config = dict(
    encoder_arch='preact_resnet',
    model='image denoising autoencoder',
    dataset='stained colorectal tissue patches (NCT-CRC-HE-100K)',
    train_examples=90422,
    image_size=64,
    crop_scale_min=1,
    horizontal_flip=True,
    bottleneck='denoising',
    downsampling_factor=8,
    encoder_norm='batchnorm',
    encoder_activation='gelu',
    encoder_drop_path=0.05,
    encoder_depths=[3, 6, 6],
    encoder_kernel_size=3,
    encoder_stem='deep',
    encoder_avg_pool_shortcut=True,
    encoder_widths=[96, 144, 208],
    loss='l1',
    latent_channels=16,
    decoder_norm='groupnorm',
    decoder_activation='silu',
    decoder_weight_standardization=False,
    decoder_widths=[48, 96, 96, 96],
    decoder_blocks_per_level=2,
    decoder_block='basic',
    decoder_attention=False,
    decoder_upsampling='nearest_conv',
    init='torch_default',
    residual_init='none',
    optimizer='adamw',
    learning_rate=0.0036,
    beta1=0.9,
    beta2=0.98,
    eps=1e-10,
    max_steps=5000,
    batch_size=64,
    epochs=3.5,
    lr_schedule='linear',
    final_lr_fraction=0,
    warmup_steps=1000,
    weight_decay=0.2,
)
Rows from block 6 of the encoder of a small image denoising autoencoder, named by matrix and row number. Rows with one number belong to one channel. Each number is 128 + 32 x the weight over its row's rms, rounded and kept within 0 to 255. All counts start at 0. Numbers have three digits each.
After each channel's rows are labels from the 100 images, of 14976, where the channel reaches its highest value: "colour at peak" is the nearest of a few named colours to the mean colour under the peak. Only what is clearly more common there than usual is listed. The data: stained colorectal tissue patches (NCT-CRC-HE-100K). In brackets: how many of the 100.
# convs0: first 3x3 conv (encoder.blocks.6.convs.0.weight, 144x144x3x3, each kernel summed), inputs 0-71
# convs1: second 3x3 conv (encoder.blocks.6.convs.1.weight, 144x144x3x3, transposed, each kernel summed), outputs 0-71

convs0.118:113102107122104083150116166015134121145097164177096153153128126155025110127129163077128111102078102146091125147135084136109115116145128132073105060107130104195175183074102083118134105159131117115113101126124126141177
convs1.118:143099059117230110151097129104089173101088124113090106113088131102134118104115141144171142108130127098034162105138082150119113120112147103109072201156183136142145121172191107120127140133097142130126150091142139092139
colour at peak: brown (51)

convs0.101:094121109179125149131125129081155165177148189197095071209084140192065162176152117118159163078141181111117186133129123109109185064129147155186124105123103136122155203156153146148138143104141165161120135154162123123150
convs1.101:109146069096160148125146140135115147065158172115157121068134150168112151098122135121111131131184145143156141110124132146154177139155092155098187161148182093167178140116202110110139152116093151151142112110124098148160
colour at peak: grey (59)

convs0.138:129155134095085101128147135162124119109143177122114115114141125159063148092134121148176043124137137114074050135129109158117178115152045155175127138162127131124094151121165179111140113096146117131123147110176138128096
convs1.138:087067086139156142122158128109116148104097098177102128142119162067116119114088201155109125128122122104085128078180131117180083100136154125130131143106049061097167125148089124172164135123138149130065148118135132113129
colour at peak: brown (50)

convs0.137:119145149180137105115123145160147133101126095097061178149145121136110128102125152104149164133226087114123090138106085120109131138150155081127045209110109102177152139109082229090142099121168136153153135101123139126165
convs1.137:137085167172129074089102129108129118156143123163235123142051084136124097121107102141138116069084204107151174107159114144093150143123129141166137097116126221139122154128163089125131089100118159089152103100123152106119
colour at peak: brown (59)

convs0.143:122129130102132174147115108177149143131141142067110076154181158138180106167139089105083148141143157122060119124129145162116109150101158119126133091109096105054140162121113151158104134097143152134093078171134138100129
convs1.143:110130112015065170118127119113115154079151173073075125168144166124140157145146092101148160136155153100190032153144186116140159063112160163053171122109155068136177180119096132162085098114114180087139107161160102126123
colour at peak: grey (54); brown (30)

convs0.70:124105172126123094102067163106075096095107127091055192093090117153134081113119167142114132165167096148110111133168074164065145160083147149187097189130111087133183101136117131099111075077098114109122169102114135066120
convs1.70:118154172149177154097177113144152173114162160185154132128133143169172193116114202127122113144086093132149147094126189072158133172172140109141111110128141208123096133124146116153170126192178140131103157122166107190122
colour at peak: brown (50)

convs0.84:155115085070076176132157123176114141094125128095125143148130120161054138145158097150161182071143142102117059153104054139087136092157122093062131155132128150142137145108108103155103113109113165124135088138138132139124
convs1.84:160134145138105159129142139208131110182149127195101198154152148111140132165132108117129151153153129146161165113155211150150102117131152165121207176085132078114129136117114126146137158131124157137141142178127136129123
colour at peak: grey (44)

convs0.6:117127091091149137097152110157101137095146096126028120190106114093140139121134142134106167107190117171121071071131114156136113061157089126122108230084100086067150112127125232119105095086103135098113177108133120127099
convs1.6:122140157166162118091153137120137116125165146215174149170157177156169131127119157158161137112133101103165147130139156141160149100154130145101187151183127151139161163200125147134138170135178162127105104119160123108149
colour at peak: brown (63); black (28)

convs0.77:108121125166162102106108101084158185120117074103057185172108085110111125097096147104070133132185131153086136132143098133141098111124188101136072149099093077106150127142099189070137094093149135128111152075103108121099
convs1.77:122172163131063140135119120158117159099146163223179131121102144138148136165117173125165136088187159073191103074123168136116139107096108146068168172146161131148120162151138105189087153149145171121153113167141115069130
colour at peak: grey (56)

convs0.37:110126088122100098122156112100138170132135127148102203172134154111168138127158153108135116105171152135151120010106144153153173048171089131132098137076101102083151156088120192094120081136136127107154129109119127160093
convs1.37:150128109057110103101138129106119084099108150158224120168070198141190118111148145142157121081124103097159126113095151139117118116119104163163197157117077124120177158158124141128141086089070150129101070138142115061119
colour at peak: grey (54)

convs0.91:126137149158116130113124164181108089124125097133053191168157128153110123121107114152065162145190044083136068146125070127136071092141129130078079159107107102163148125094041232087129111146121139124147060127111115134142
convs1.91:158127179125072074113127111155112042070163134126212103146061136178147119134115141127117125098161171076149152097164087130095105155075123142135183085130108181118092171116185084120093121126131151072145079104120121066118
colour at peak: grey (53)

convs0.23:121130184126129104141076115106163080147107138106111170128113121141109095100110172109126105110145133097101152114091150127135119108068068131170094153066137073117072103141114156093142066060185090107166072088116107031114
convs1.23:072160068149109145127139113145149214157094173157113143089111125114088146092113158110100110105048176076141026080128149117140124116139133076104087114099104155130172172125120051127112155139153171114110154112160114146101
colour at peak: grey (67)

convs0.103:141062157139107149144124128168118133075142122108049175145082144161134121162154064053136169113108119062173123106164124134144119120125156122112140113070128146089159163097091082140122094134069142127122139159136154127132
convs1.103:174119188119010151162098110170104122151136151125158179161062182099132143159150142105133158086137160115166132092117137134111126128084126145084132121108168135109143165084113102183108095132120167090152092152128120087110
colour at peak: grey (50)

convs0.38:112085178180129097136066079074183136145131125104097205176089114122107120115122098103127144150175112128101153117120101137089117085085181127125086132096122072091127127146086078082139085076145115140138150106101089059142
convs1.38:118149156172139156115154124159133188139148172194216127114104144200134177126127152128127128105147166130176144099149177104138153151155127109113147115144165228152142160114169097155133147181127165138121135126158117162144
colour at peak: grey (65); brown (30)

convs0.21:151143149116145128128133129137128176111156193155065115162080177154150124142135165126109178125142097131093068131116111127144046108146115132089124064147113112101218194086122141129128133162117146099148137154110109155134
convs1.21:137095135092150098134133091064102107119135121091107120094099153055113140118139084153109149115105113096061137122079093136097150093128119108151102116104130151110111143162165133121113104111121134116098088111121106144094
colour at peak: brown (49)

convs0.12:137127116115108178142121046155158171122113182151157070156068137122122121141109160165090197094148090122086130143073165192115123088105179107119106116134135094103104173147077108144124149094127143144097092134127075091119
convs1.12:108124132166209151082115131196120108137145133153026152109196082181133112138099084099121120152139158128139093079145130161169152182128127141092142144077087041110180164105108209137145135093103147127105156167129149094110
colour at peak: grey (52); brown (29)

convs0.120:123099100114105135111098130179072128097126079132077154176102150102131074146156120113136134137116085118127115153112121177115124126099085151117116172108125074139148155111056240148097081047150131123120101168089106081066
convs1.120:130145142132225090122122151099097107072116122165206107135181117148129113119092152183156142105139077095082122086109157140120142149118135090164202126172109136144148125210116119111111124134075131124122072119155137081152
colour at peak: brown (53)

convs0.121:134126175166141113113076120183157147129141074085012170151146096125145102093100093116093157142187079152100084138136091163104113120081140099146037157111108048119158113101075163087135161090130147156136145086090102067136
convs1.121:137149202150138104095157099132132142080160152176223140153127126145113172136146144146117126105137189141166144122097147115111147170161128131069202134123151219134082157151137134171115103162161160108144103128153120117122
colour at peak: brown (56)

convs0.88:130114173114089156115165143197123087073148135157112159086105086161086136107084123156157123119146089158085078152127095157110109123169089104081128108168108108132129109069144173133116169141088138125085128130147139149158
convs1.88:114098094190131116099128096122095118165152138074151147138159131100117126135138130134111152140098045170091091083127105113108121204127131078145088153139115179122097135084172051145136112108149145129080128141127115166134
colour at peak: grey (57); brown (34)

convs0.31:134117154119156136134122123170162100114141122092060157142162121148128128103105118110104157133223061121073096146068144166136095121122115085109046189097118081146118124095037237095137088092141141148114076099129102093141
convs1.31:121109183126112099089134093123098150138126134138225088157045091129083135138110074108124131086076184088137128086117125129141145089124157160167173116075127197120152169147109153152150098102107168084155087118139135092117
colour at peak: brown (51)

convs0.141:123123121141133130099151136168127158090095000087083189165122071044068130090112122103128111130194126133087115113164103121130172173170106126157085181071102098136119092153115169109132109080117122147111166094111136142146
convs1.141:141138176169123124107103141147132136118144152216213154170169167188145108132144155140137092099142134121205124145116166137140123137104148197100155163158147140150152142176139089154119130125175158117128120130156128044139
colour at peak: brown (47)

convs0.1:118089094133092095106139106144046112152155098156134112116109106121035118115100119135165116104090141144142095171122095148096136134185062168117152087183115117140136074124144153122116144106095113134133159123095129168071
convs1.1:121161124137226130126105132139132124062108120127155132119179099109161116111116184150131136152139056167036105105110155105130086188115104102110119137193112115121046108163144090167115159128191105148098159111134121095144
colour at peak: brown (68)

convs0.109:121109175134104133128124099144156065144123074100079158138142146125162141140153103093104139118169132067112138090148083160101177148132150110164095155094101104089111128115102130126105145101162119104142108131129154116158
convs1.109:133161132114073146069116132155144141113155165222192184152103153155114115147140178125118117085140141149248109129145201137138124134117145173099161173138148142132155165055129105159111117129112182087113132156144117109115
colour at peak: grey (66)

convs0.136:116132156156150107095111108190135147111110053128073138116121083113149115086069175144080133112154083165152110149126099161101107179133125104109049181176098096135166110101129205088148205116154129126145112080094092133143
convs1.136:143148171170161073072108109094123098098136130131164122153165073127097118124133147131100108142161199159104125124106109143092118229107112136061191163110125210133074148174135100145099117130177128124139106107151158073098
colour at peak: brown (50)

convs0.43:103141125125139129130115065110160098138142118145137168123138130134121171126144062101104106120183139096077162103146116122150133188109151138160090113111100057067150120149086094121132169088146104132052098119132066101152
convs1.43:134114078116071146082124138146150151149136162150214126161096177162101131138146154114131094083113145108213074124133192136115137088138160168103133182116135199157151159089150097162104119150089167098113136154151135130118
colour at peak: grey (62); brown (31)

convs0.13:156110103082122169130146130192062138099117137101100152149154147125110133161145082115156121171160052100111100155087091125117115110139087129088140216072157066168126153115059189165087074141102130158076092177150112123117
convs1.13:138117148195231112118133124104132144130112109188040134122203188122174117115120142122177123114066109092074178099143120113155149057125132106117136098172149111079099121225113113107159173113162149124088148136142118092147
colour at peak: brown (63)

convs0.18:107098132163114076148111139078050133136125178139130163118125161189073133117147120090174079154122133094092135150148113168137179172124147228099100078150114144121164159153080120116113117098131090127151126140138112099080
convs1.18:123066154103100146145094078159084139116131136167190088181083108135138099121097142141145149052109099099110127102113130109137093138123149157149112125136099181127120109092171063134101121121142127104105098095139100101123
colour at peak: brown (45); grey (42)

convs0.0:104166140109149132153094101114223075119098143114125101145140144156082133140132099161105122139188091151072127078103130070101130080081127119113117095078128150087026143130135120144150074105105113103094112122137120075138
convs1.0:101134120090120168139133141150129162178116173133153126126148165194121186155114164097130176103138155181175123115151107094156080079131098151134173195114180103115179146062122145171125180131121143137126114142134068159164
colour at peak: grey (64)

convs0.95:124151131100082109147120112094108067062141196139136133110158172198145160173168098098165181133153163074171095134110143078130163113145112155148139187166149155148118173140178097161113128109128104094139178164139135134113
convs1.95:161107146139164108151149117089140183217128142080149136111136164076087129127130126117120111099093189134069220106142134151099151131175117109150069044092130161137125145151125152134163146138169139131097098111113147139111
colour at peak: grey (52); brown (37)

convs0.86:088096141172135117121120128089148177166097191142145111126107111205081164104082220145146114097184115142069187126113113128124117130126198126129074100160092131131124132121098121123099138127140096169119075079181106110149
convs1.86:064100136106109155095117141156144153115125129137173082108041062155095129106117149137123129118158118142199120099154130136105138184140121110095131111145158188178203125045199042134121168135137154130117172121127124159163
colour at peak: grey (64); brown (30)

convs0.110:119175115143160098116142086152115189096105149119088104170138125147052157095132182111168113113208140161111165143139157090182138151159126136166084150150109112124157149133179229149142155123169102161126183093116078156130
convs1.110:102082152143169074047097126079123097157110141151146111071115082106090099092094074115121099071118164105124206111094087147099167095081117172119135112116100137127156128174153084104127145095093143112138112076137126037131
colour at peak: brown (64)

convs0.130:133122168104160122109126095191129150095104001113068193131123076062149108085090124112087116143135084167096116109162082146118118175143120131193075173093118072120149073148114178090153094081110102135080156084101103112129
convs1.130:144145135162129126091120120147152150150142145200243158152177163150112112116138182142121079118077139118195141135122164136140135125121165185121167144135164180120154154154134104153162110119153162099120134141155128077119
colour at peak: brown (53)

convs0.2:143161162100116125130109126138092042041092127106070214103132137149188128125118105075095122176155052087092093146151059113096080168104087145112104143185141073114140094129105143100119140098117109113105116129153120098120
convs1.2:131103091160179141128135126152128156161176141169173121140120166183160145110100207152117114095049139082100137096153140094155111095158158161158148158127137236117143114133189086143166103147181146125067140105148129159126
colour at peak: brown (60)

convs0.62:083103156169130084102082142085152155128095116111085177145106093114080128102105150135159101126188157182086137083144091136064158108106176112162076159101092096115123142120147146085135080101125103131148226094113110079140
convs1.62:101140158151186139103149106126147164120153162172232123106142148182198168118133143150148139117126114123171135124101153101130142177157134129106119157171136245138127147146163044144126130169137152144120124125145113160143
colour at peak: brown (54)

convs0.107:011107108106109103029132139136135078136162134141121102209104132116134135149147138137133168118132165115165102127137163115141165084137116116154146186089007109106136158133123137138141140127144114090121116137124126124132
convs1.107:132150164138159118134143145115153109133125167093136152000170132170163150102132101141142085177117145118090172132120096144148150065142100117156116079147148052130118185196130145119126150141129170151104159108142096126105
colour at peak: grey (57); brown (38)

convs0.112:131102121098130142105141144217091062125153097145064180136136119116145123114102113136090170143151059115111050157117154167124102126154101124060095153143098096108176108092051233112124111132105149132114063120127148142086
convs1.112:149148177173135119097147095128124102055149139169223105165091122163180127136123149122113117114141119142133096087122112132138100215114145185156145153133109163126093146140160125156130118134174124132087130124150127047132
colour at peak: brown (48)

convs0.67:138147134088092124128137079169182041113108090129167186155144143094164117107123116104063150147173050074120068135110087165162144152139089141103081138160133075106127130135067178068150183122134130121090040120102113116143
convs1.67:152121140200209124117125122175118095110141167195127169139205131207145113148114166139117077083102125090108067093083168137121108152124183186102144121100119146137147172174156126142093118143172149118129105163156145055107
colour at peak: grey (46); brown (42)

convs0.85:115092124098117117098069151147084161050073137092054129155093130155142068114137135113162153143193103115138075148116094130103150130060136130107076172141099062167177119076103118113093102034135117122167146124120155048113
convs1.85:129142177131169134111151135108127111142158147197207164204159104150127139127108155169125123115128165134153159130131171158113152160161140140122191127139113152175169168152131181138149150168159151130148087135153141158121
colour at peak: brown (43)

convs0.111:108126150112185108118144074152148122071094118147121132164139113135152115092094153100106154143184091180074153166083128159137075134160127100113095101178098077140107111085135188077106173092110100158075100075117083139122
convs1.111:104092094128147143095092127159108095166112133158090114092166084163073077136115135133112143070122158095152122110153098146115142121120163135128189164121110118113233166158155160150138113082110192104087125132145117100113
colour at peak: grey (57); brown (37)

convs0.87:125068115104095138096108150154103185090118129096071182164076141122168106142138132171127172164183093114168064125114100139116131149133168096032089230122105098148209137054076164113085073098139125123143072151113157120121
convs1.87:142126153131190111076150129105101090146162143167207134139169130130098123141128203168119099115181201190083167084141168147099150214154139119174173113073080139175147175177152148147148135148179135143125125144136142144110
colour at peak: brown (65)

convs0.16:009107130091128098046123138150112073095156133114118114192128153121167122159136125096104172135104148120181112086131142119151131128136124090160152161099010122105140152112148156121143106136167116086118120143107117137101
convs1.16:143135159137135108131119140129154109154130155079181132000123161152173120122143147143145081147112148084096198108144090156104148085110117136221118059116130049125130161188095156123137104116122150124128143123136113071094
colour at peak: brown (46); grey (44)

convs0.102:100168145141118124112127134131175100122097216131124147124157151200077148125139138150131087112196130107074133133118138092154127135110128122167089095129104095108078178114156180147137126109153104126105136110158106073162
convs1.102:097080127145184127060123131089103111130148169223186087087117154176118114096108153113144137059076155065129113117109167145128182115128154184085122171112085191144146167193130024127121158087106177112144125108140147121106
colour at peak: brown (65)

convs0.96:125151135144117098122137094163124134132103090150098167134135103129086151080106166107176111124210133128167135127118141099142121145161129085173083194101126089163152090118124221112120091134176083184115157082117083137141
convs1.96:128115163163133079090133145091165134169101154170209163108084083092091102102121085095124083069086171074133188094117124151093141141117096124160136074103126186138125160127141059144146112064109154114093088118145148077111
colour at peak: grey (53); brown (43)

convs0.135:105117131094083092136143142119088070109153202128173111077170137214079167119103099168140080116177146096107089148135089110129151149124072165134136104150122175096160137144180111145098115104149110107157123135182132130120
convs1.135:104110110116208132143127101134097162112147128119118055153150137123171147102088188148105150133154104174088130128123148089126126167134149114082105113186104124144134082155138077119123128131175109135135131121119106195140
colour at peak: brown (44); grey (41)

convs0.98:152171069102094127147149137097083151070132145141104133139120129178004136145114101119202126067115136108133084142109143096116163136141094145117123087126122151138137118130153111191117121143079138110072184141132131137100
convs1.98:123131154056137141104141101162120148127154120111135119134083130098208153123130189143147173147154134157136201090134170113138123136108135139146130153084118083084038100134093080153103133136108123159073148130107075152135
colour at peak: grey (60)

convs0.8:124115138175091112108113092182139150117119053094072180159132093098134114081092133110098169098152074155119084130111081176124105171127097102147072170128103094126147101065123191076136177109135152143144120070095105121112
convs1.8:146177159149180116120138124143119140122173127142181084125162093134098168117110157143122131157174176129133126093106197119122127193117106112060211159145155178136088137182107075165111101169181136150156106126158129126131
colour at peak: grey (54)

convs0.119:126117121102150138103132139198078057104132058145114207143089128086193114134124142097105141139177057169112106142136156133152109144142095147073078138106124075138132103085056235108110123159081124120114130155099119151107
convs1.119:138127129200152106153101106080080096125111154162105084118172125175195122155082107153141133074113058047079160063072143132088105119097165118104125102149109134102141159133100142136127141121162151114083059108156091071166
colour at peak: brown (53); black (26)

convs0.42:111105137111155117089064159167117159061104114078066112133132112137177061106121128092143155148179100105151071133125101159110139125057126108157097185134098061131156113118092114103118146003146126138149141103116156035133
convs1.42:139153176171173134118161148134139135153176152195190148180160132154131157132117165167129132126111146135198148132144179147136159149171135136121184114140130182160170155160148176134149155176182153133152111137161151178125
colour at peak: grey (51)

convs0.26:126104173160172114108068137164137195110101064063049134128132095107172071101108134117112137155157099148121098126128054158104132124076158126181070176108113056124139110118090116094132128036143125146153162093097125043146
convs1.26:136157176165142129101142131152155147134174158199239164162154129162125147127130166164132117121102140141235156130131195134110151184150144144111182095130141202145156147136159129143154121160166162120133122135163139144117
colour at peak: grey (45)

convs0.79:124113213124152101118060115135171125108112139086055169135114103153175082098098111124083134143151116135085114110115098192124103125065128111190094144118114053100110108131121142082147135019140111111150112087102108027126
convs1.79:122125147130124141109170122153164167144170163147176161128118149121118184130134188128092128115064171140172110093158169132137166194175142095155159124089159210134159179094137136162173118164145180113108155148159130201095
colour at peak: grey (70)

convs0.127:134142116140113126100115119181118143088141076106067180183122111123080098124102142158119160135157099160129093178100122170103110105130136161095104190092117062143151131109061249114145062107097135152122123126097094110105
convs1.127:128166166089207102114132118105125103072129116074224095103173105125157132115086118136135139135155138127098161088127133117116126161110128122149185142141116142082088127206097097133087143116121116128102090119130101056132
colour at peak: brown (41)

convs0.131:071116112117098136132101140142216125133132176141122149152133124141062150134136072158128108179151163089106163120116103131131105094093141079215086093122100066125101185163123129122149086107173114181062163123157112092171
convs1.131:088092049125107150098144147146137102172181156161194069134099139163096121112106144109123117092106175101125110109177174122156166136161110156118175165101121178140191159115167062136103131092089157128109155135137132165107
colour at peak: brown (48); grey (42)

convs0.106:133173084110134147144140134108155131115088184108113122121177135179094165120132063157110101082152161109091099124113081090103165137100107128156115072120116142132095123162149140150108141106126126083054165128170149109125
convs1.106:116089062114101144091151120118099159138163139166077107132119163112157145148126185116113153101169103160161167135149143116140112104153123137075141152131124073128141122102139041166124129090109146143097152153129123187127
colour at peak: grey (58)

convs0.27:152128119083073125141133182137132030109163143147116142089122092157129165099072102121116082119169097071110081113099149111117103075115031088113132171140154116136104085095097176113102153149123125105052090101187161129128
convs1.27:138172096143154095115156101107141133144133156034128096115110149100172149100151181125133097126107070145094084096134107065133156155136100099179082064140131189100171135094184110147170131129139111138116150082140118165156
colour at peak: brown (50)

convs0.50:132140200129135125139134080121168102077105132141105181159107119183159147118095136140070158112182048125103155153101123158077047156119160137073093136176125081116153133089099144115154171124102131126079063104144084082138
convs1.50:124157108190136126058135122097131119159098131195166147076138118137058110109136159111131090084142172126130156120120161135147135154157161153128158155116146231138168145106151117161152134101127146124077138109129133124128
colour at peak: grey (45); brown (44)

convs0.72:077119111094080079096152146116101108114169133119157114184096119133181146106124091082194164143124131100157127191123109103088184075169065154132159141138090133155114087180161086079081133129068098084156188124132167152119
convs1.72:151113178161203129149131112095116081174169174129114125135210196084122137132143147140095159119115147153082158113095161117129170138142125124167086103103127088149122154169096170127169117122193133110118088125132092128137
colour at peak: brown (66)

convs0.132:137171144155176127112141122202116136079110112109096132133123110138114131086089188150131113122163068143133140157087119118134137134174092129091077191134115084168151131111125255120153105138146122128136093098137107151132
convs1.132:121089191177114062047122112055152105112081138147147150138132072101102097114119089100128095108134196181140163113127064152087149171118122150162168085103099150119169150142123130118131144050115147107135126092143128035118
colour at peak: brown (60)

convs0.63:081142178184119143133093149125180084122126207139101154157158177193136159180192073093135152140169152105137136089117096127089150147082172095158083127119103118114129203126144104130136132106169125128141109175152135074168
convs1.63:133087095108125130111142151129106110187177148168189078092059140169155135121122121120130147070133183142191183121173194124135172160143140147123168143118134192139188144062150100127107121128062143121135117122119140165128
colour at peak: grey (69)

convs0.83:144124115095131151117166101196066121071178121126098119132121126117140131116125135114121139111139060098112071113078158119131116091193020110066140172118127120093107079087127182127113079106092124107129091131132132170058
convs1.83:145131165154137088078163129086144100136101140141085150152151169114137116137143182128142117148150191137115113110159054152117166115127138121150145123100100075118145183216080213155152177086187138128125123125139145046108
colour at peak: brown (61)

convs0.128:126135068079103142112131120177105116061149139156065137193100150133150131126158122144118173151182075102160072145085120118123119102137096150036102220140109096116164128083123217115107085110096135106128092139125143123099
convs1.128:129107180123189120085146135102119072162157146186148130187160146144123112145104202179126133103160190141121158110136131163116161126144145144156160126108109096161179174201095188139145167142180151120138094137137134107140
colour at peak: brown (51)

convs0.74:140136147141139134111111139211164157148102015108035150142151063086131110093089156154107132139175050132115071133125120145129144087110115124104061180086122052127131098118050176102134133074168136139145106095136131083146
convs1.74:133168183189142109095131135143162131102134150191232177161185123166130125126133155134124089134136149132193147127123121139124146142132144168090187110115158169139131148205161125150139149136155140123116109120145148076130
colour at peak: brown (58)

convs0.9:097133093155092087104136150075083178137123163136130091155134164137143135152154146078167167107104153106170150191158106147165143090158104191091153110173101136190183141144177076122090187137151090109198152163097155162101
convs1.9:148138135100235137100118096125113085175186154153150130110162098067108092104107114134111121128183163132094190142071164123084127142144092083184065072120084056136150141118167120112171112119136134146099102117111102137113
colour at peak: brown (45); grey (41)

convs0.57:123155133143071121115132155143158108131131159147118099121123113184082111114051174183103179061122041101146075214126098173129103093151159167084082088152107100171176164097104190082142164212123157139137052121115129159177
convs1.57:125157175108197089077123096100124067095086120113114074077149100128080112109146079116130128141115144095034083097052113117103152158100089111138140122067096149142067144185147157129107130103139092122121102112145134066077
colour at peak: brown (56)

convs0.142:129109132098143130093083142176095161079126065095026137140117089114162072112117158105119171166153082131141070171137095162138131134089130123134083191156106045149174119108082165106132132050140141132149129109105136071119
convs1.142:141149172146170144089160119154138125125178157210217167167165129149141154125124146153124104128107160126181142115104183146124150161166140153118189122123137180151121172170152179148155135170184159130131104141155135156120
colour at peak: brown (36)

convs0.108:092104141113064077125133114109075081093138176158159129171127150163135124117141107106151151113116133125165112212089113160098166108128052168118175123160132139126140123155165108128082143099115081104127127160139139118062
convs1.108:118104117137240128136118103148112090120150161088082078093179144075169135085069165150153148118083101135067142095134129106156129100146124036215084101140114090101166111167150149120156133133143128159097132098146095154155
colour at peak: grey (52); brown (37)

convs0.33:120151081109102155139137128096154076120139186103117096122102152190151182180164090141122157113157094106104095114106131085109153124109127121071101103118110169133065158115131074160110155152079154071148113165171144131172
convs1.33:125137161098132168124159124174115122142157167104121176134096156172108173154142132093124150088161121182139153115139165117145130114166154142155192151099140149120143143065140169175141110119079145123123138160136117175145
colour at peak: grey (45); brown (39)

convs0.15:142129132112074120154124128096092081072150199145110127097148167193182140175166080099171149102093166085168112139128129105133163116137132168156159123126150150153143168117185049163092139129120128099152198175155160128139
convs1.15:171098129087150140179135101103131187218147146135146141137054202077128145120139136110122146141089154140105175137118149117126144127160126124127053035092151123117113138115079147151143115121157147116057109116127115168130
colour at peak: grey (53); brown (37)

convs0.47:110112102080107166136161122124164141093123154106086135160139097153047151162109096147152144138126200068081120154085119153120075063142125105153077179117111061133082171149119180158100144119134124136059145150145108114156
convs1.47:122086098072072161139147123147129124153177129128132138159094180128108115147114083085129151110136173113141154128161162135121135101146133179135220141104137090092157159065115103136071132084080164125104158169116116130102
colour at peak: grey (60)